A small sound classifier, trained from scratch: norm groupnorm.
Rows from block 2 of a small sound classifier, named by matrix and row number. Rows with one number belong to one channel. Each number is 128 + 32 x the weight over its row's rms, rounded and kept within 0 to 255. All counts start at 0. Numbers have three digits each.
Before each channel's rows are labels from the 100 clips, of 14976, where the channel reaches its largest size: "loudest band" is the band of the loudest frequency at the time of the peak. Only what is clearly more common there than usual is listed. The data: acted Russian speech (Dusha).
# filt: filter width-3 conv, dilation 4 (model.blocks.2.filt.weight, 256x256x3, each kernel summed), inputs 0-63
# gate: gate width-3 conv, dilation 4 (model.blocks.2.gate.weight, 256x256x3, each kernel summed), inputs 0-63
# out: residual pointwise conv (model.blocks.2.out.weight, 256x256x1, transposed), outputs 0-63

loudest band: 250 to 500 Hz; 500 to 1000 Hz
filt.225:195093125122172098127145127141155132112151117109118142091094141142118155148117118131167161185095099130211137172191196109103152130168176146173140129110149091149153180141117130072127120143156159
gate.225:131133081106181135191140083152202137154081153104131155131092200213065154107169126122124130061091187140139104084093089090079068117166039085167111143136092114115128141150146182139093184123055151
out.225:122072184125115136132104117123152114143080191119126124148133104116113170137129136126095147190139098103149201128201158086114093101111128103147088120097137081181100142109152141112145115173142138

loudest band: 500 to 1000 Hz
filt.4:095161094181140138136161170116155127157154108053130124088166113126099094081130133130128165143140117104155157091155083134127143109155107224170124148102159142109101112197069162133101151107137142
gate.4:127099142104103104178120113133130147116217105109134119124154153160129141128119159172099120170139175153148153144085119125087073116124149130140072098125109126135196124094109097099176135203075162
out.4:162111127114187121146058121149148157108141165106069204109137114126145143160126089123128083144207122128131098132130123141185153139158111140128192110157130130090073077097135140144108136188088208

loudest band: 250 to 500 Hz
filt.223:160078106122095080107046115152116123088142125182075147110075158112116116111117144137040118130134121086149083128123140062082104136134107120097119164101104090098152103178115112133188119157060124
gate.223:136149109132194045135105152178203123140115124168100093113088154129149136095122182196115178102137112120100137133154108102054089112132124131145148103175105127136159087133086099173141142177097114
out.223:105122089120072131167121093129125131088182144152093120175112129191173129126134127130135129106183112156108124115161107119106156184178129148143124099105146113125132120171150188072119157111141177

loudest band: 250 to 500 Hz
filt.202:095170122131157121123092103131132131111103148169162102084141157087170143125109123090106114173093077135132134068115104060113109087138200107199147136153154139082092147137128080160087137150067154
gate.202:115167116062123133183103066058128150176116121166083063094126161113146181147078132102071132155138127103131139104159139082080073124132204118156121109152151115130106139140145096167089134115086158
out.202:070146158101154103094137199090144146133110099145081122101178107107160217096150096104119126071125136133088115162162102084121132135120165118097158137153142136091169114130182174119119143188136135

loudest band: 500 to 1000 Hz
filt.130:161114123085106157159094087126113138125162104111137082131142147123098153180157173102159173098140167151152145158185123122070161157161142156165145111140114115129124125107157163158092042139116152
gate.130:176130129074113102156178157161154123212097155124107096093147133157179129093076133154120150121111089177118143122137080120123116112151155048130156155120160117110198134146125154101112186109081117
out.130:131174132113131093094131103174158116087178137195176095150058072168124117103161139127047049068145136120120123073119129171117143118144109100137122116175049107183112148056127185110102089109077146

loudest band: 250 to 500 Hz
filt.38:188120126120134132078145130095112080107115161083097112095084104128149104119063140117137203118087067056096112135104131146117137135075115122162074142143081123176126142133154170160195099117147120
gate.38:128157107114115074139107169156155133150088113128117062147103145099183147128121175111124190141137097102102108172115081115104144089174098068162096131142080159185112109185085129135155124092132125
out.38:118127069060136136118130111050160119093128152104189129158111124131121087140118127224057128112108098094171044111129121147138099127109155154175129153057107166095088113130201176117123122073157134

loudest band: 4000 to 8000 Hz
filt.252:166156108096137121141114157118180183117159088094102128136177130133145165095176156140081153115161156177144149141134127153095132140160197111109159173155199158134143095169158119159147173121114155
gate.252:185182140114071124130073077152098133119107101174082110100123140081113116076135156180103101155121109094112100159143071077105127081164119056140079149078133094166133153092119090144112125166079052
out.252:116056135171131099099111093121150186154139074165167086118159142167137135111167074105152110131071121122138187160163070123112120158093183137141107173131101143147084129147114136161137145094127078

loudest band: 500 to 1000 Hz
filt.66:186147111105072103105147087074119120167088109107087119134149128106080121152131138116147143109172116119151159117134139056110143120063134104161195098112144100143074141134131118149105122097125153
gate.66:142119094116082126174099101184105109163107138112137100100126145100128192085120128112070109127143128171157084154099102074079137117115116065138133089096152124088152152114130082187112121118065149
out.66:112117135082133115089107105124111091129167117104120159149118187129172072138109061140171141146116118086171106108140119118145110124081173171150182159207063110170128089156128134133188136163102131

loudest band: 250 to 500 Hz
filt.31:123157195134172160145147179132150151137113126131154157095142028125154206071108138090120176147138124110131116164178152052178123182156166069133113141070153124146180176105159129102116178100184132
gate.31:147158133142139115115124142164155105180172161134150154140170122127194161088128144141134205092156149077094113127158082128126153117214137115153092145102136160144176147127113110092149151099101082
out.31:148093127142159165077205118137166141096139184203093065170151168121094108120076154086097107134138119144119113106105187099087120129156131111136179153155101068113119130144094107066152114095149129

loudest band: 500 to 1000 Hz
filt.142:095142171154141144129074109140093134147138097113122155129132145063087084160126185167132139079176141151178095162145090126145138104105111142113130087087102151135067123076108115134142092065154150
gate.142:097183128151129118138088151152099079173163123188080106095159123117090113115179144196129100145188099177111148173126121076164110098164169121153085129116154134164149226129150102150176164118120114
out.142:139096132141138161147121129156133148177158095101126110063162139098178126210193141145112149112199126120150059108136168145135163095102158151147131121134115118114122123128123102207205167048168144

loudest band: 250 to 500 Hz
filt.187:145093126102106130187160113079102138144124090061111148089181163117142160111136100074078107164150133079149118156130053128111080131089175148144102115124144133115116107170141140194098149061060140
gate.187:087163111154116151133145086168183086168114148116103098123134120152091089132135129174155120148090134049141112120112152138165131080138088121137146087200078135131124097107145128127133119094101088
out.187:095182127098109127109085133048162172121117142143094133161170131120119145080122142152137124075160148112134148123130151111114077107103134127126089143147118129163126063114092118123152083142153116

loudest band: 250 to 500 Hz
filt.109:148107117137120140173081158108105142070155116053116142051106162121087165106151104134076105088138183118080128110089113122129172104138097112163114141109122128083145151145079109154106160170117118
gate.109:144210121112141147129140114107102091151095117185117097132185105106138164101169122183102148115121092107102117112086136102094116099102124086200105121129166077198111180114121107157156141138120076
out.109:156182117159147151160130160091091106138134155122177085101165106147124142084161142073091128146105129141134215094080108123199130188156141159111173201112161120048107200124151091105133170124132169

loudest band: 500 to 1000 Hz
filt.167:122130087073144096168150114114138137081128160139139141126158114119116145146163126089072149166126099131122121055181116081095110144144154183172078168116146144183119125105161146088156169097113078
gate.167:114126166133170112225059090143189163174148129089116145116075176164180181097099136137135148124163212162127150165139115116121166106149107107135153114130107141125156142097152146133076140135096204
out.167:104134094127174164101141140165174111119163126093146104153134121161109055077085092115029085176137164075111164090153155122047079112172113140128115111145120105141185145105135154112121134122099155

loudest band: 4000 to 8000 Hz
filt.231:125142146191113155124124106151131099151130169127051094128122117142111068166126076158182132188119137110178149103158127063137119087147122203152102089165105094187121107152128167130137076111086117
gate.231:143087108096117125174052110173104099166152112101107138133137179114165188141115136115121178092157127110116113136115061089084103093098067061140088128160070134129188121067123119126102118159060135
out.231:106148120121141128111110093138143104141113197137113195113082126097145114143191084151190085119131215066121090168081045100105118131153150142124089125123120189145073137095133118102119079081177130

loudest band: 500 to 1000 Hz
filt.24:152086086119116160182136140145089143128075086090152164064132122113072174125128198155146129163113052036154175120152166161116118180145189115197097089136136133118047117153156117139060132154105161
gate.24:142165169189125135137138149167139112163140206166189094092121127138122148130128162143139140202151127115090126189152165111160137092123124068147078084141137181142095164156092145156083146096069135
out.24:099110088108170055159225123107162140112157186163102074103152067110201172138154088138103074152086105092144063134160148123095159125086118067190170159161160124134096102157108166166150168108126113

loudest band: 4000 to 8000 Hz
filt.197:135131146087085141124117067134140112069081090137059110073125107084083105131114146190133097179102068121117114120123110124111103117153112132094072130119132132168058103076102107136110137106107107
gate.197:094099160109151142170092127161132099216175151163162101134127147148130164105163160111126172141116135158131078169188136075128134119124128120187170147059127126114160096105122155117116129120089114
out.197:170125109151188142091099136043096126132141167130095122183153095103167064095130091117128136128131106139155124142076092096053163161139118136082138157198222118145121092078141110111144113080112115

loudest band: 250 to 500 Hz
filt.6:105126133142146172142102139193102085098063158156135157123103166145075143097083108140137111156093154048078110130106066159089140136139069120107081115078119083142129179115119160087112136171119168
gate.6:130152148137104104153104149164098103172137103176084095157193120063153151086050117142139138136127102165048108148087142179110126127127115092090135134159105122147185134112104112154164100111119062
out.6:134132099179142155168141073105137129125119135121150114121136137096164082128159154136093138130131079153074142112136117076103151174160113101124177178149139162120183112098205167080147098166094122