{
  "hop_length": 160,
  "shampoo_beta": 0.95,
  "eps": 1e-08,
  "batch_size": 64,
  "lr_schedule": "cosine"
}
Rows from block 3 of a small sound classifier, named by matrix and row number. Rows with one number belong to one channel. Each number is 128 + 32 x the weight over its row's rms, rounded and kept within 0 to 255. All counts start at 0. Numbers have three digits each.
Before each channel's rows are labels from the 100 clips, of 14976, where the channel reaches its largest size: "loudest band" is the band of the loudest frequency at the time of the peak. Only what is clearly more common there than usual is listed. The data: acted Russian speech (Dusha). In brackets: how many of the 100, against the usual share in percent.
# filt: filter width-3 conv, dilation 8 (model.blocks.3.filt.weight, 256x256x3, each kernel summed), inputs 192-255
# gate: gate width-3 conv, dilation 8 (model.blocks.3.gate.weight, 256x256x3, each kernel summed), inputs 192-255
# out: residual pointwise conv (model.blocks.3.out.weight, 256x256x1, transposed), outputs 192-255

loudest band: 250 to 500 Hz (40 vs 17.7)
filt.108:125136105149143141131132138144124129125184101130125148125085186175125155145110144187114145133126154104161127162139119152117102151148124120098141133115120160153098217111117150132132128166117126
gate.108:089148124096082119161097060084162109118091131139169179080122116119106117103163111177110105167140105150113096109123082098154141102123127142146067122183125124104126141141156131144114144079101086
out.108:168163134201123092110092072140114096116138194086135087120110083087186096122136102174207136161103151070137119158121146120115089170155123068111127154139114120081179134127152110137121153137130155

loudest band: 250 to 500 Hz (42 vs 17.7)
filt.51:157142132146166136120131189111112100105145121092080159174102122136137160133122144105160199103146118181155140086135080185097148176153159139125174165233148126153117184095127145093178165149118131
gate.51:124174138150157099160173124097159092128120155094181106105174139163126120147104122154120166092127133106065122213060089102091180146139121107116166169127145134073148112093068120146118155159116149
out.51:127162161157159129134177142159077174148111082148129103129102128164152108159101133091093080106079087149121131106131149127109116048114131070136095093103140125142214129109176142151087188100110081

loudest band: 250 to 500 Hz (38 vs 17.7); 500 to 1000 Hz (28 vs 8.5)
filt.211:194173137136136170110116172167172127155126104117144095101166188111108150122080159139115174113163141042168149157100153144104171131188171136152144123091116174139158145094174082158122102147178171
gate.211:183153053142138146126162132122121146124117135110167161086121151045112072167155167106185130099183086143135095143123133112116085076152058086154156154145139132120166140122131141163126130091132119
out.211:147156132108160160118129107160120084146123058141113129148101150156160154120078071128166155190096124078127138112130104153137154073057191106141157149148129097087141084089177127180102112102102141

loudest band: 500 to 1000 Hz (25 vs 8.5)
filt.26:171144147193105090120117178185157123115154181129105068189183147146098097090092180132121126149156145139109201148112111106112113128123145123131126120129114119109115122136147099080143097177126105
gate.26:125134129131149068158131112134150105209162155138180123130107181107125087133189120166208074127121036178173144149144146116081165124139106159143164164084158109074186169123111125134115177101100142
out.26:123116101139155098150161147151172168142125096107164111094147084130129155101123180105144181152126138097090097160100106198159158170088172112102119094134119056150119134091131116155238176140068107

loudest band: 4000 to 8000 Hz (26 vs 7.7)
filt.132:090107134232119147069125137129095074136147060111097035061122041114128074136117097118116132131177105137105090139126148095119124139143125083134083066162098089125142084051155125053131132101104218
gate.132:118170100117114062187135113151155128145130174163146127125110168123132148126104185166179151131107134117152137157091090090063139116118092128137205135096129111135107130123106115182147142164112117
out.132:171114114087106159139101104170126072144075145074148122136118099095185154103075150129093150158099122162100149131091156125138074142157150127114105137085168157060143116154088091070132112127128173

loudest band: 500 to 1000 Hz (27 vs 8.5)
filt.255:167144084117153091126173167210136150131149139104200147147165176136110149136172135137183125137132118106160139154172146169043159071108085151139103152114139133121131140152175121152113114138108144
gate.255:143155118163112161140142102143132147177158139132159187158086117105109090118118158104108084181116114192150159117127110125148140154138168177167142189139127154112123212089136182088132129183118128
out.255:161174131132109131141133133127176135142052134161149111054125193146115100109068155122142134075142154150140140053138124115131141159112135135179114129160152095150132217115143147185126136158118119

loudest band: 4000 to 8000 Hz (28 vs 7.7)
filt.23:084118186175111119118126167122111152113111082098063152104096183129143173129063110136148089119131147160169140186089175151158205111131129186141155046164126148110121158102116131092188087068158161
gate.23:134105134119132082105104114167098113100048094159178094093133097094130122143109158116106126121142108117099054103136160110121181147139132129085082155055200083073107160051149159101128162077133174
out.23:182115151142110168134216172138096126139110108099103164138151157106066129143120140120108170199099117139135144074078167120137141084172134126154116154176115070160054167146112076091160143124131148

loudest band: 500 to 1000 Hz (28 vs 8.5)
filt.105:087074126118145142062219179176156063101165099126145122124134102122161124131035097090156129094130137101113119117176128067111115141118125096071140096187136097135117180107151167091125130134139151
gate.105:150135114104124108122149151133164155137146111185145104148142151126111128130142132120166044146110107166109056182173131121111123179114118142136115173130185136113173191113120147168139147128071120
out.105:159124123132139128102147108101119100194181119060126052137142150084101149149093085090061118144090119149122157145135069129144106124077163119122068136169206141180160118137116119176140123099161183

loudest band: 4000 to 8000 Hz (35 vs 7.7)
filt.199:137194158121158159162089098103066209162099147151118168180150121182141116150136133150083143151152134125102124168086138240149106128140157090121079098180167133113173161116126196136131167140139135
gate.199:112087122168122108073138094099113131075142102152190141131137143140066159128125126095118074077104059172129112151107089156129157130174127117127128192080144121137118164092126115087134122135128136
out.199:194137122205179156180098129174172148142126143089136129154180135144109084125115133125110166202140162076149150121146105139108125113112133076148155155191113128109155056093150140135084145193102134

loudest band: 500 to 1000 Hz (31 vs 8.5)
filt.44:127115152091161172103083162113147077116131128135125192121121078149102113197092088140079125199090170098136144064113161087145185155106196141126107097157147141092102090147164160084071130120106102
gate.44:130167104164116173131184127118147093146099157138136188097137198153133104144196110159169094156119088152166129121100123196080153065127092133184145138097156131146138171101166122123130174126160137
out.44:146152172064137141202191116183076120111127190136097092153121104133105084130193151144136119154101183081138150161169138113133096109138121127074123183151115175136110120118133153120114149144134140

loudest band: 500 to 1000 Hz (29 vs 8.5)
filt.78:140099170153115132131119137083151133147135134090124139143101180119153086180215123179126118131088120114206132167157126139146194106097097176186094134087112143102154151171090119115089116158131110
gate.78:114126113137081118150104042107101105125102120149148096142115137089067119126207102071103104128108101133107050119087141172073140128114112110141136176092139114085114149148157112139107094135075096
out.78:115155114140093099159156163143138089126147154112136134117180182186129123103170143118102079126119141065126138151116121099166125151138174109072105102101078128140156145124126138141133119134112179

loudest band: 500 to 1000 Hz (27 vs 8.5)
filt.229:122168083100148155118127094072169120133101104137117105118127066135085050100110101143056155159155144115139128099164100134123104129120155085109153131041099083101128068115114117121135142140124089
gate.229:099093090107164135075121109198131081101143156117194132139110127149075061149182110153102077112071115110119156149115095132140166116118109125160122166105172103102151125182131039130102115135143111
out.229:188171119112126138117025117102118120173116120078177146111100169072072121129090101111131161154116108138106111075134112149124118083117190106084123095117158152175139135122101130141098116130098127

loudest band: 250 to 500 Hz (37 vs 17.7)
filt.133:167095154091143101140130108185141153108140106153124095170103136114108095063151175173127090136127146129087124164071199121166157106089110120179152196152144077138110131166164040115160105159082060
gate.133:151128142098147087095138099174112136165159171150123146127127113169168091191133138113090114174122072135163101162139121117098100157123096070134137183128126119100115149120110131113162160147077157
out.133:096086126120175107168116135116155145063137185094141150121149090165130104090126123153117171133094133082136124173149086116141124107125123099155155046115185124109096151122116053187132146179100078

loudest band: 4000 to 8000 Hz (26 vs 7.7)
filt.40:089138143165099130117124089078115164128143144171100134137091125157120116133119164093081140094084062147147142089186182161175107195115106115119092113082092136100073105150114201112126182152146145
gate.40:146127105081177091115149089119109126122118176144175114121177157112086105148093115121099124093197099128087165166109166119066121127145125108079137154130158111123120115161186077139135084116138114
out.40:151156150183149180142091120171102177183134051190149124104106124154159189097172068171088055113120126084099115117183143132144083074075108146189085173072137099155142173136096137110165145141094151

loudest band: 4000 to 8000 Hz (26 vs 7.7)
filt.5:106137145125098148140137095109096107105190081110112140106102095131057157078078089077147165101093128150080089074127105140166102199104116086153116103123118091150131088129177129090170096128113160
gate.5:120139151080130125095140119080136141079127166143144158116194176100100107156119177057137089139151064140131101215149105167183177119098085114091101161103183160062165118102133111118077128140093094
out.5:160142106117173154125086147117139114114135177145092142143098129072120131213064093098117095123145181083137113119119150122125082142128172142131104118095098075123126152147062083146114125084181098

loudest band: 500 to 1000 Hz (43 vs 8.5)
filt.212:091134088165138119111102108073156117188133059097165146071146151121128121149153072132108115128128087071143089132162054154079089101100182084158109116051117146101162135191171089108121105095109176
gate.212:133122111148123077059149160127128151132126140135171122143085196135066130117159176129141104140116092178134105119135092112080079132144124091153119179151120122130137180120164136074120158127095149
out.212:101151153085159105119171138124160155130170067150134189090127072149123114100127156074140126167139115121068160117181137133067104156121094137175128117137143202123136165157103110153178130095125081