A small sound classifier, trained from scratch: arch wavenet, batches of 64.
Rows from block 2 of a small sound classifier, named by matrix and row number. Rows with one number belong to one channel. Each number is 500 + 25 x the weight over its row's rms, rounded and kept within 0 to 999. All counts start at 0. Numbers have three digits each.
After each channel's rows are labels from the 100 clips, of 14976, where the channel reaches its largest size: "loudest band" is the band of the loudest frequency at the time of the peak. Only what is clearly more common there than usual is listed. The data: acted Russian speech (Dusha). In brackets: how many of the 100, against the usual share in percent.
# filt: filter width-3 conv, dilation 4 (model.blocks.2.filt.weight, 256x256x3, each kernel summed), inputs 128-191
# gate: gate width-3 conv, dilation 4 (model.blocks.2.gate.weight, 256x256x3, each kernel summed), inputs 128-191
# out: residual pointwise conv (model.blocks.2.out.weight, 256x256x1, transposed), outputs 128-191

filt.66:525480536499526522490512496520471503486517523512480549539510476514549519488518536506503459486553524487503543550506485496486514508517518524490506509511540472514520537511485483482493481497470577
gate.66:541513504464509494536477545484513538469500501470447468447493502536463529513488474534529478518489477508470549528498462480539454499495529519517552455501471496508461517556529456525480493493500480
out.66:481537495519513493485488529456512493500520515500481530469482504468469501518497514479495506463562488513501511490514532537501455470507547507526527484499450461490479520535480524485496532549468511
loudest band: 500 to 1000 Hz (33 vs 8.5)

filt.109:477456505476463510473496515489456476505495461494458508508526499461498498515510500498487488510480499478507465528513449478469470502486454466507481505501504452454462535548483511489512524509541460
gate.109:522539500508523497547513522498475477479494506513452485499517513519446505489531497470479480470517460440525518496476485461515471492497465504522494481498471513502469509495528507504491547474526503
out.109:526548506512508517528494573471494508511475511502487498519474504507511544520502528484515441510503508519483478479504483455502516509512471510503514489494483488518508485514543545497485523518506496
loudest band: 250 to 500 Hz (44 vs 17.7)

filt.6:542513494495472503524437548524478518474469486475496510486508505506490477507521445517487537500481477531472533496502500509493509506489474506507485437533492527516495544511500492518460530505534486
gate.6:504524500483515491504495509503519471498549487474490502431501483482470495526522523513519437479500471543480483502542486491523482555497489499499524507499460519497483505561525502497477564487515532
out.6:458537509497480480512529503498532488482462474513518502480532535494491542526512521483501469521463503509491484535524525479509505453482504468517519503518519503495514448523500525481486570508498427
loudest band: 250 to 500 Hz (39 vs 17.7)

filt.197:519557506508550511480447532539490545476480531520489497512493520510496527476528498520501461524514492524512510529496523470483457506519488531516510445505541499486490515537467483503488507561540475
gate.197:518521538475504500532497486497515477493502511532486492467501526486492519454548482477499507493520492540519549514524477476549469468542552513526495491498467507482504509487476496501485512558511529
out.197:513453505445498521491514463511493521503488507501479499529459480534519508476519487522491489456510504525496495503515504422511536483501490494495516451502514511480497484512498472504515518520555498
loudest band: 4000 to 8000 Hz (25 vs 7.7)

filt.31:493497476523517491495484496513524497509493504486514562474513506506453523509541468532475505504474492529473470541504508501548524511510507522470485508479512496478529479499525513571446494501531496
gate.31:506532506503530540489447495503506484476537513475492509460488521478493521504541448510479484491527499513536523496522485492533472513531490490508512472489512541446498506490514492483471546501479477
out.31:495508514474495522505499526482498471482501473550560539535513537511485489476492522505447478487530494481460521495469494503499470503522517473575478492486500466522502507486536464467506494466533503
loudest band: 250 to 500 Hz (46 vs 17.7)

filt.223:550506496486509495528469499494526490516538481483463506540498514509499501468517470478523533478478509512495508505518503481478495472489515499514521486492481482453510527461526462491495484491521471
gate.223:520515534464494476542487478514550471513527554496494505488547531551445493522505526462494472512526516524491520485533475538504486503465511527495550507499457485498486474487538500485451546466539500
out.223:452499455506498478493558478520485520513476536533484498472481535522486520485512568494486502475504540502466540500526563446487499520512523505517518547464473507482490478483533468513482451500500532
loudest band: 250 to 500 Hz (46 vs 17.7)

filt.202:483485466512451473512493498477510491492523495553519494547470517522470516513524517467492454479504484513471489457487446504493471483498510487486476497488489496518477477501495492510484528491469455
gate.202:525528533543516508507451544502514497499531519522497472525521526496485532518479483524507489469516478486528530487528448462468502505481505508514545479481483555500470479546544493515519514502511452
out.202:489444524466475540515520477476533521526513525514471485450513484517519473512527508507487469549480503506551474438535487485511492503492477524494531536521473544490524488495520512529522463523499501
loudest band: 250 to 500 Hz (47 vs 17.7)

filt.225:563546510506482496515528496469547475503502525521493544521551522538527548484535511536522532548532512482553510504501510508539471496544501546510476524541527493529546514500464504482521533505498493
gate.225:542523528452518489541471501513516511505483516514477515501523498476452512483498482496495497484497488512449488492546447514506474504481481475520485460509487487511471435499512507469472502458500478
out.225:463503511485486515495463461474547453543509520513504503507492533534535479539481477530489482466542524495505501521508500488466528520499521468561433487535444559532487488513516477511474494506507466
loudest band: 250 to 500 Hz (39 vs 17.7); 500 to 1000 Hz (26 vs 8.5)

filt.231:504547508484536495495500489484484538481504509517491536518508505509509536494532526495527543481548511523534542523497508480476488478534524480528535492535518519541538497482486486453528472502501509
gate.231:542527489494526534506478519486513459497525504529470507464468519479481506477555473488525520479507479533480526487519476478529495471485516470511507471540490472460489456479515485495505489512544464
out.231:488489478472505523531522484506483444555516512510518537534476499480487465472497498461453524510472537461478515534498530489506501508496476477502463515505517488468535507537483481504463471510517461
loudest band: 4000 to 8000 Hz (25 vs 7.7)

filt.167:538529504527493559520471517513516514466479519526475508554522535527508534515529477487490514522522477484559540504468539476495502529515571500524488483492523501479526483494499503531509494525474499
gate.167:513524525528509536478487519492525510519506545493480501524515471511458476532531476510572471535489518557499507500555460491476460502462482499490521479504480472511495496530477532493500501488556493
out.167:516530523476506498499486509519461488467466487489512472495460577495503504464466481528508468505496502492520527516492489508509520513516488508514504514506536514522495525487502540489491476483552482
loudest band: 500 to 1000 Hz (26 vs 8.5)

filt.4:500495501496523518511460492496481537526554455481488471549508530496550491544459528468528502472498492484546539543467469510522480525488507510490479482474496487447506525547498511460529476522453492
gate.4:523518530528501523483439547498503509483494516491480530520517547515522494493514501520484499502497498525554525531536496472438460510515496538490480471491510494486459506517470538483476480476515487
out.4:505548485466485518486512480491469531457513486466505529502463481475514467481487485507501486474524502479530472538530484506563468524456538535501503455482514503481503517461491498473547463516497505
loudest band: 500 to 1000 Hz (35 vs 8.5)

filt.252:458501485517504510480497524517449520482470497483454528436511486477491481481473530528502480431493464512469462474518483472460520510505520466477484499504511479462483556509487445499473488477460485
gate.252:532528471474500502530492494532549472450495492508487525492480532493451552484544471493494508508520501544497513470541478482538503512506514489524532477499518518503477476506484473506508485535543486
out.252:504485561495522478532558532518462539497495518513514479508514475478478552488513463519495503484493489528536492485499519482469483510517506522462505458550511442501529483504521509471507487519505546
loudest band: 4000 to 8000 Hz (25 vs 7.7)

filt.130:485551501499477526503523517467514486506494527517467503522482501475522518449511488474509487468558504471473540541466466457512479466539531506451496518510500507507492543516490460485518504464469516
gate.130:556503501430492473449457525506472513501528451454489484507501482545477449515468494495456492457507473459535503517537469508488498525490520487497481453488472522500479546492493484528480473497459521
out.130:474488516478517524504540509555471578480471460484537528504477506503502518484501501481496514524465492511504476509481448523527506487474492492487499499507499511533509508480503512477472501475471556
loudest band: 500 to 1000 Hz (27 vs 8.5)

filt.187:497477509530510483505429518525475494526509477497498468495494557488479497487514499525514524477498452514496537509503482475493468508525541494485514455510463511470512476513514491514511489485462489
gate.187:490537521495526520474490491521490501496469521485507455521495487476530508512504527459499521529523517470530514477518461511484490510515476506544498486492515552499477496528460533451483489459531502
out.187:471494484497524454467519473540485463511518532473499518534470539554529504508501479499485546557491475472519492497498489506485447536505491454522470480532485504473533477482475493466503522487503506
loudest band: 250 to 500 Hz (41 vs 17.7)

filt.38:461506510466461487503482474515490495530491496453499511484492472478477452486516548497516504469543462538490496504496533491532511455492489444489532472496512538537486489471469515511496525485509487
gate.38:509528511467534480483445515510480463486468522526450450514484512480498500512496509495504484510476500543528515509526493471481454508463464518495557471490502511511503476532496502467493545510546507
out.38:469495517526498552520495491493491491522490491533490485481509516501500528541489470477500497482479529481502500477516543496520534502477498526475504492464528505493516477500504552493476589537502509
loudest band: 250 to 500 Hz (49 vs 17.7)

filt.24:526507488536515494496493521509530548467507477512508515567539498485497502487517480482487535528484487469572521485511501462508531497497517490499508484491499525492477511525490498510529516521491453
gate.24:541511513501543540507510512454527512470507547481489468514495523494481535520504515517500461542458542503505533460530480491474467520478508515543480508459486473502480520555483534488530511522524496
out.24:489508505497494508548492480527468500495468508494468487454476511458485466477493526454484466503514445511554493489502501548484493525498462518504492511502509542483475496506509482482535542521491495
loudest band: 500 to 1000 Hz (26 vs 8.5)

filt.142:515477529542500503503532489504472490487487446525524475503519456437527508488516542502521514531549539487549474501445524517538470486528480482473485532504521467491513532461498471478527505553495490
gate.142:546520518544555557524497510524491461452502485498461464530515516529499519532508505458493477493526510463521496536503520517484479513481467521554493498533508468490445514506497505500500500505535499
out.142:480493505472471495500490486459515452494487507539519506546485480499473479500515531477484520532512491478524502472532513544522520522455520479518484520524541503544476474511513528466516498474480475
loudest band: 500 to 1000 Hz (32 vs 8.5)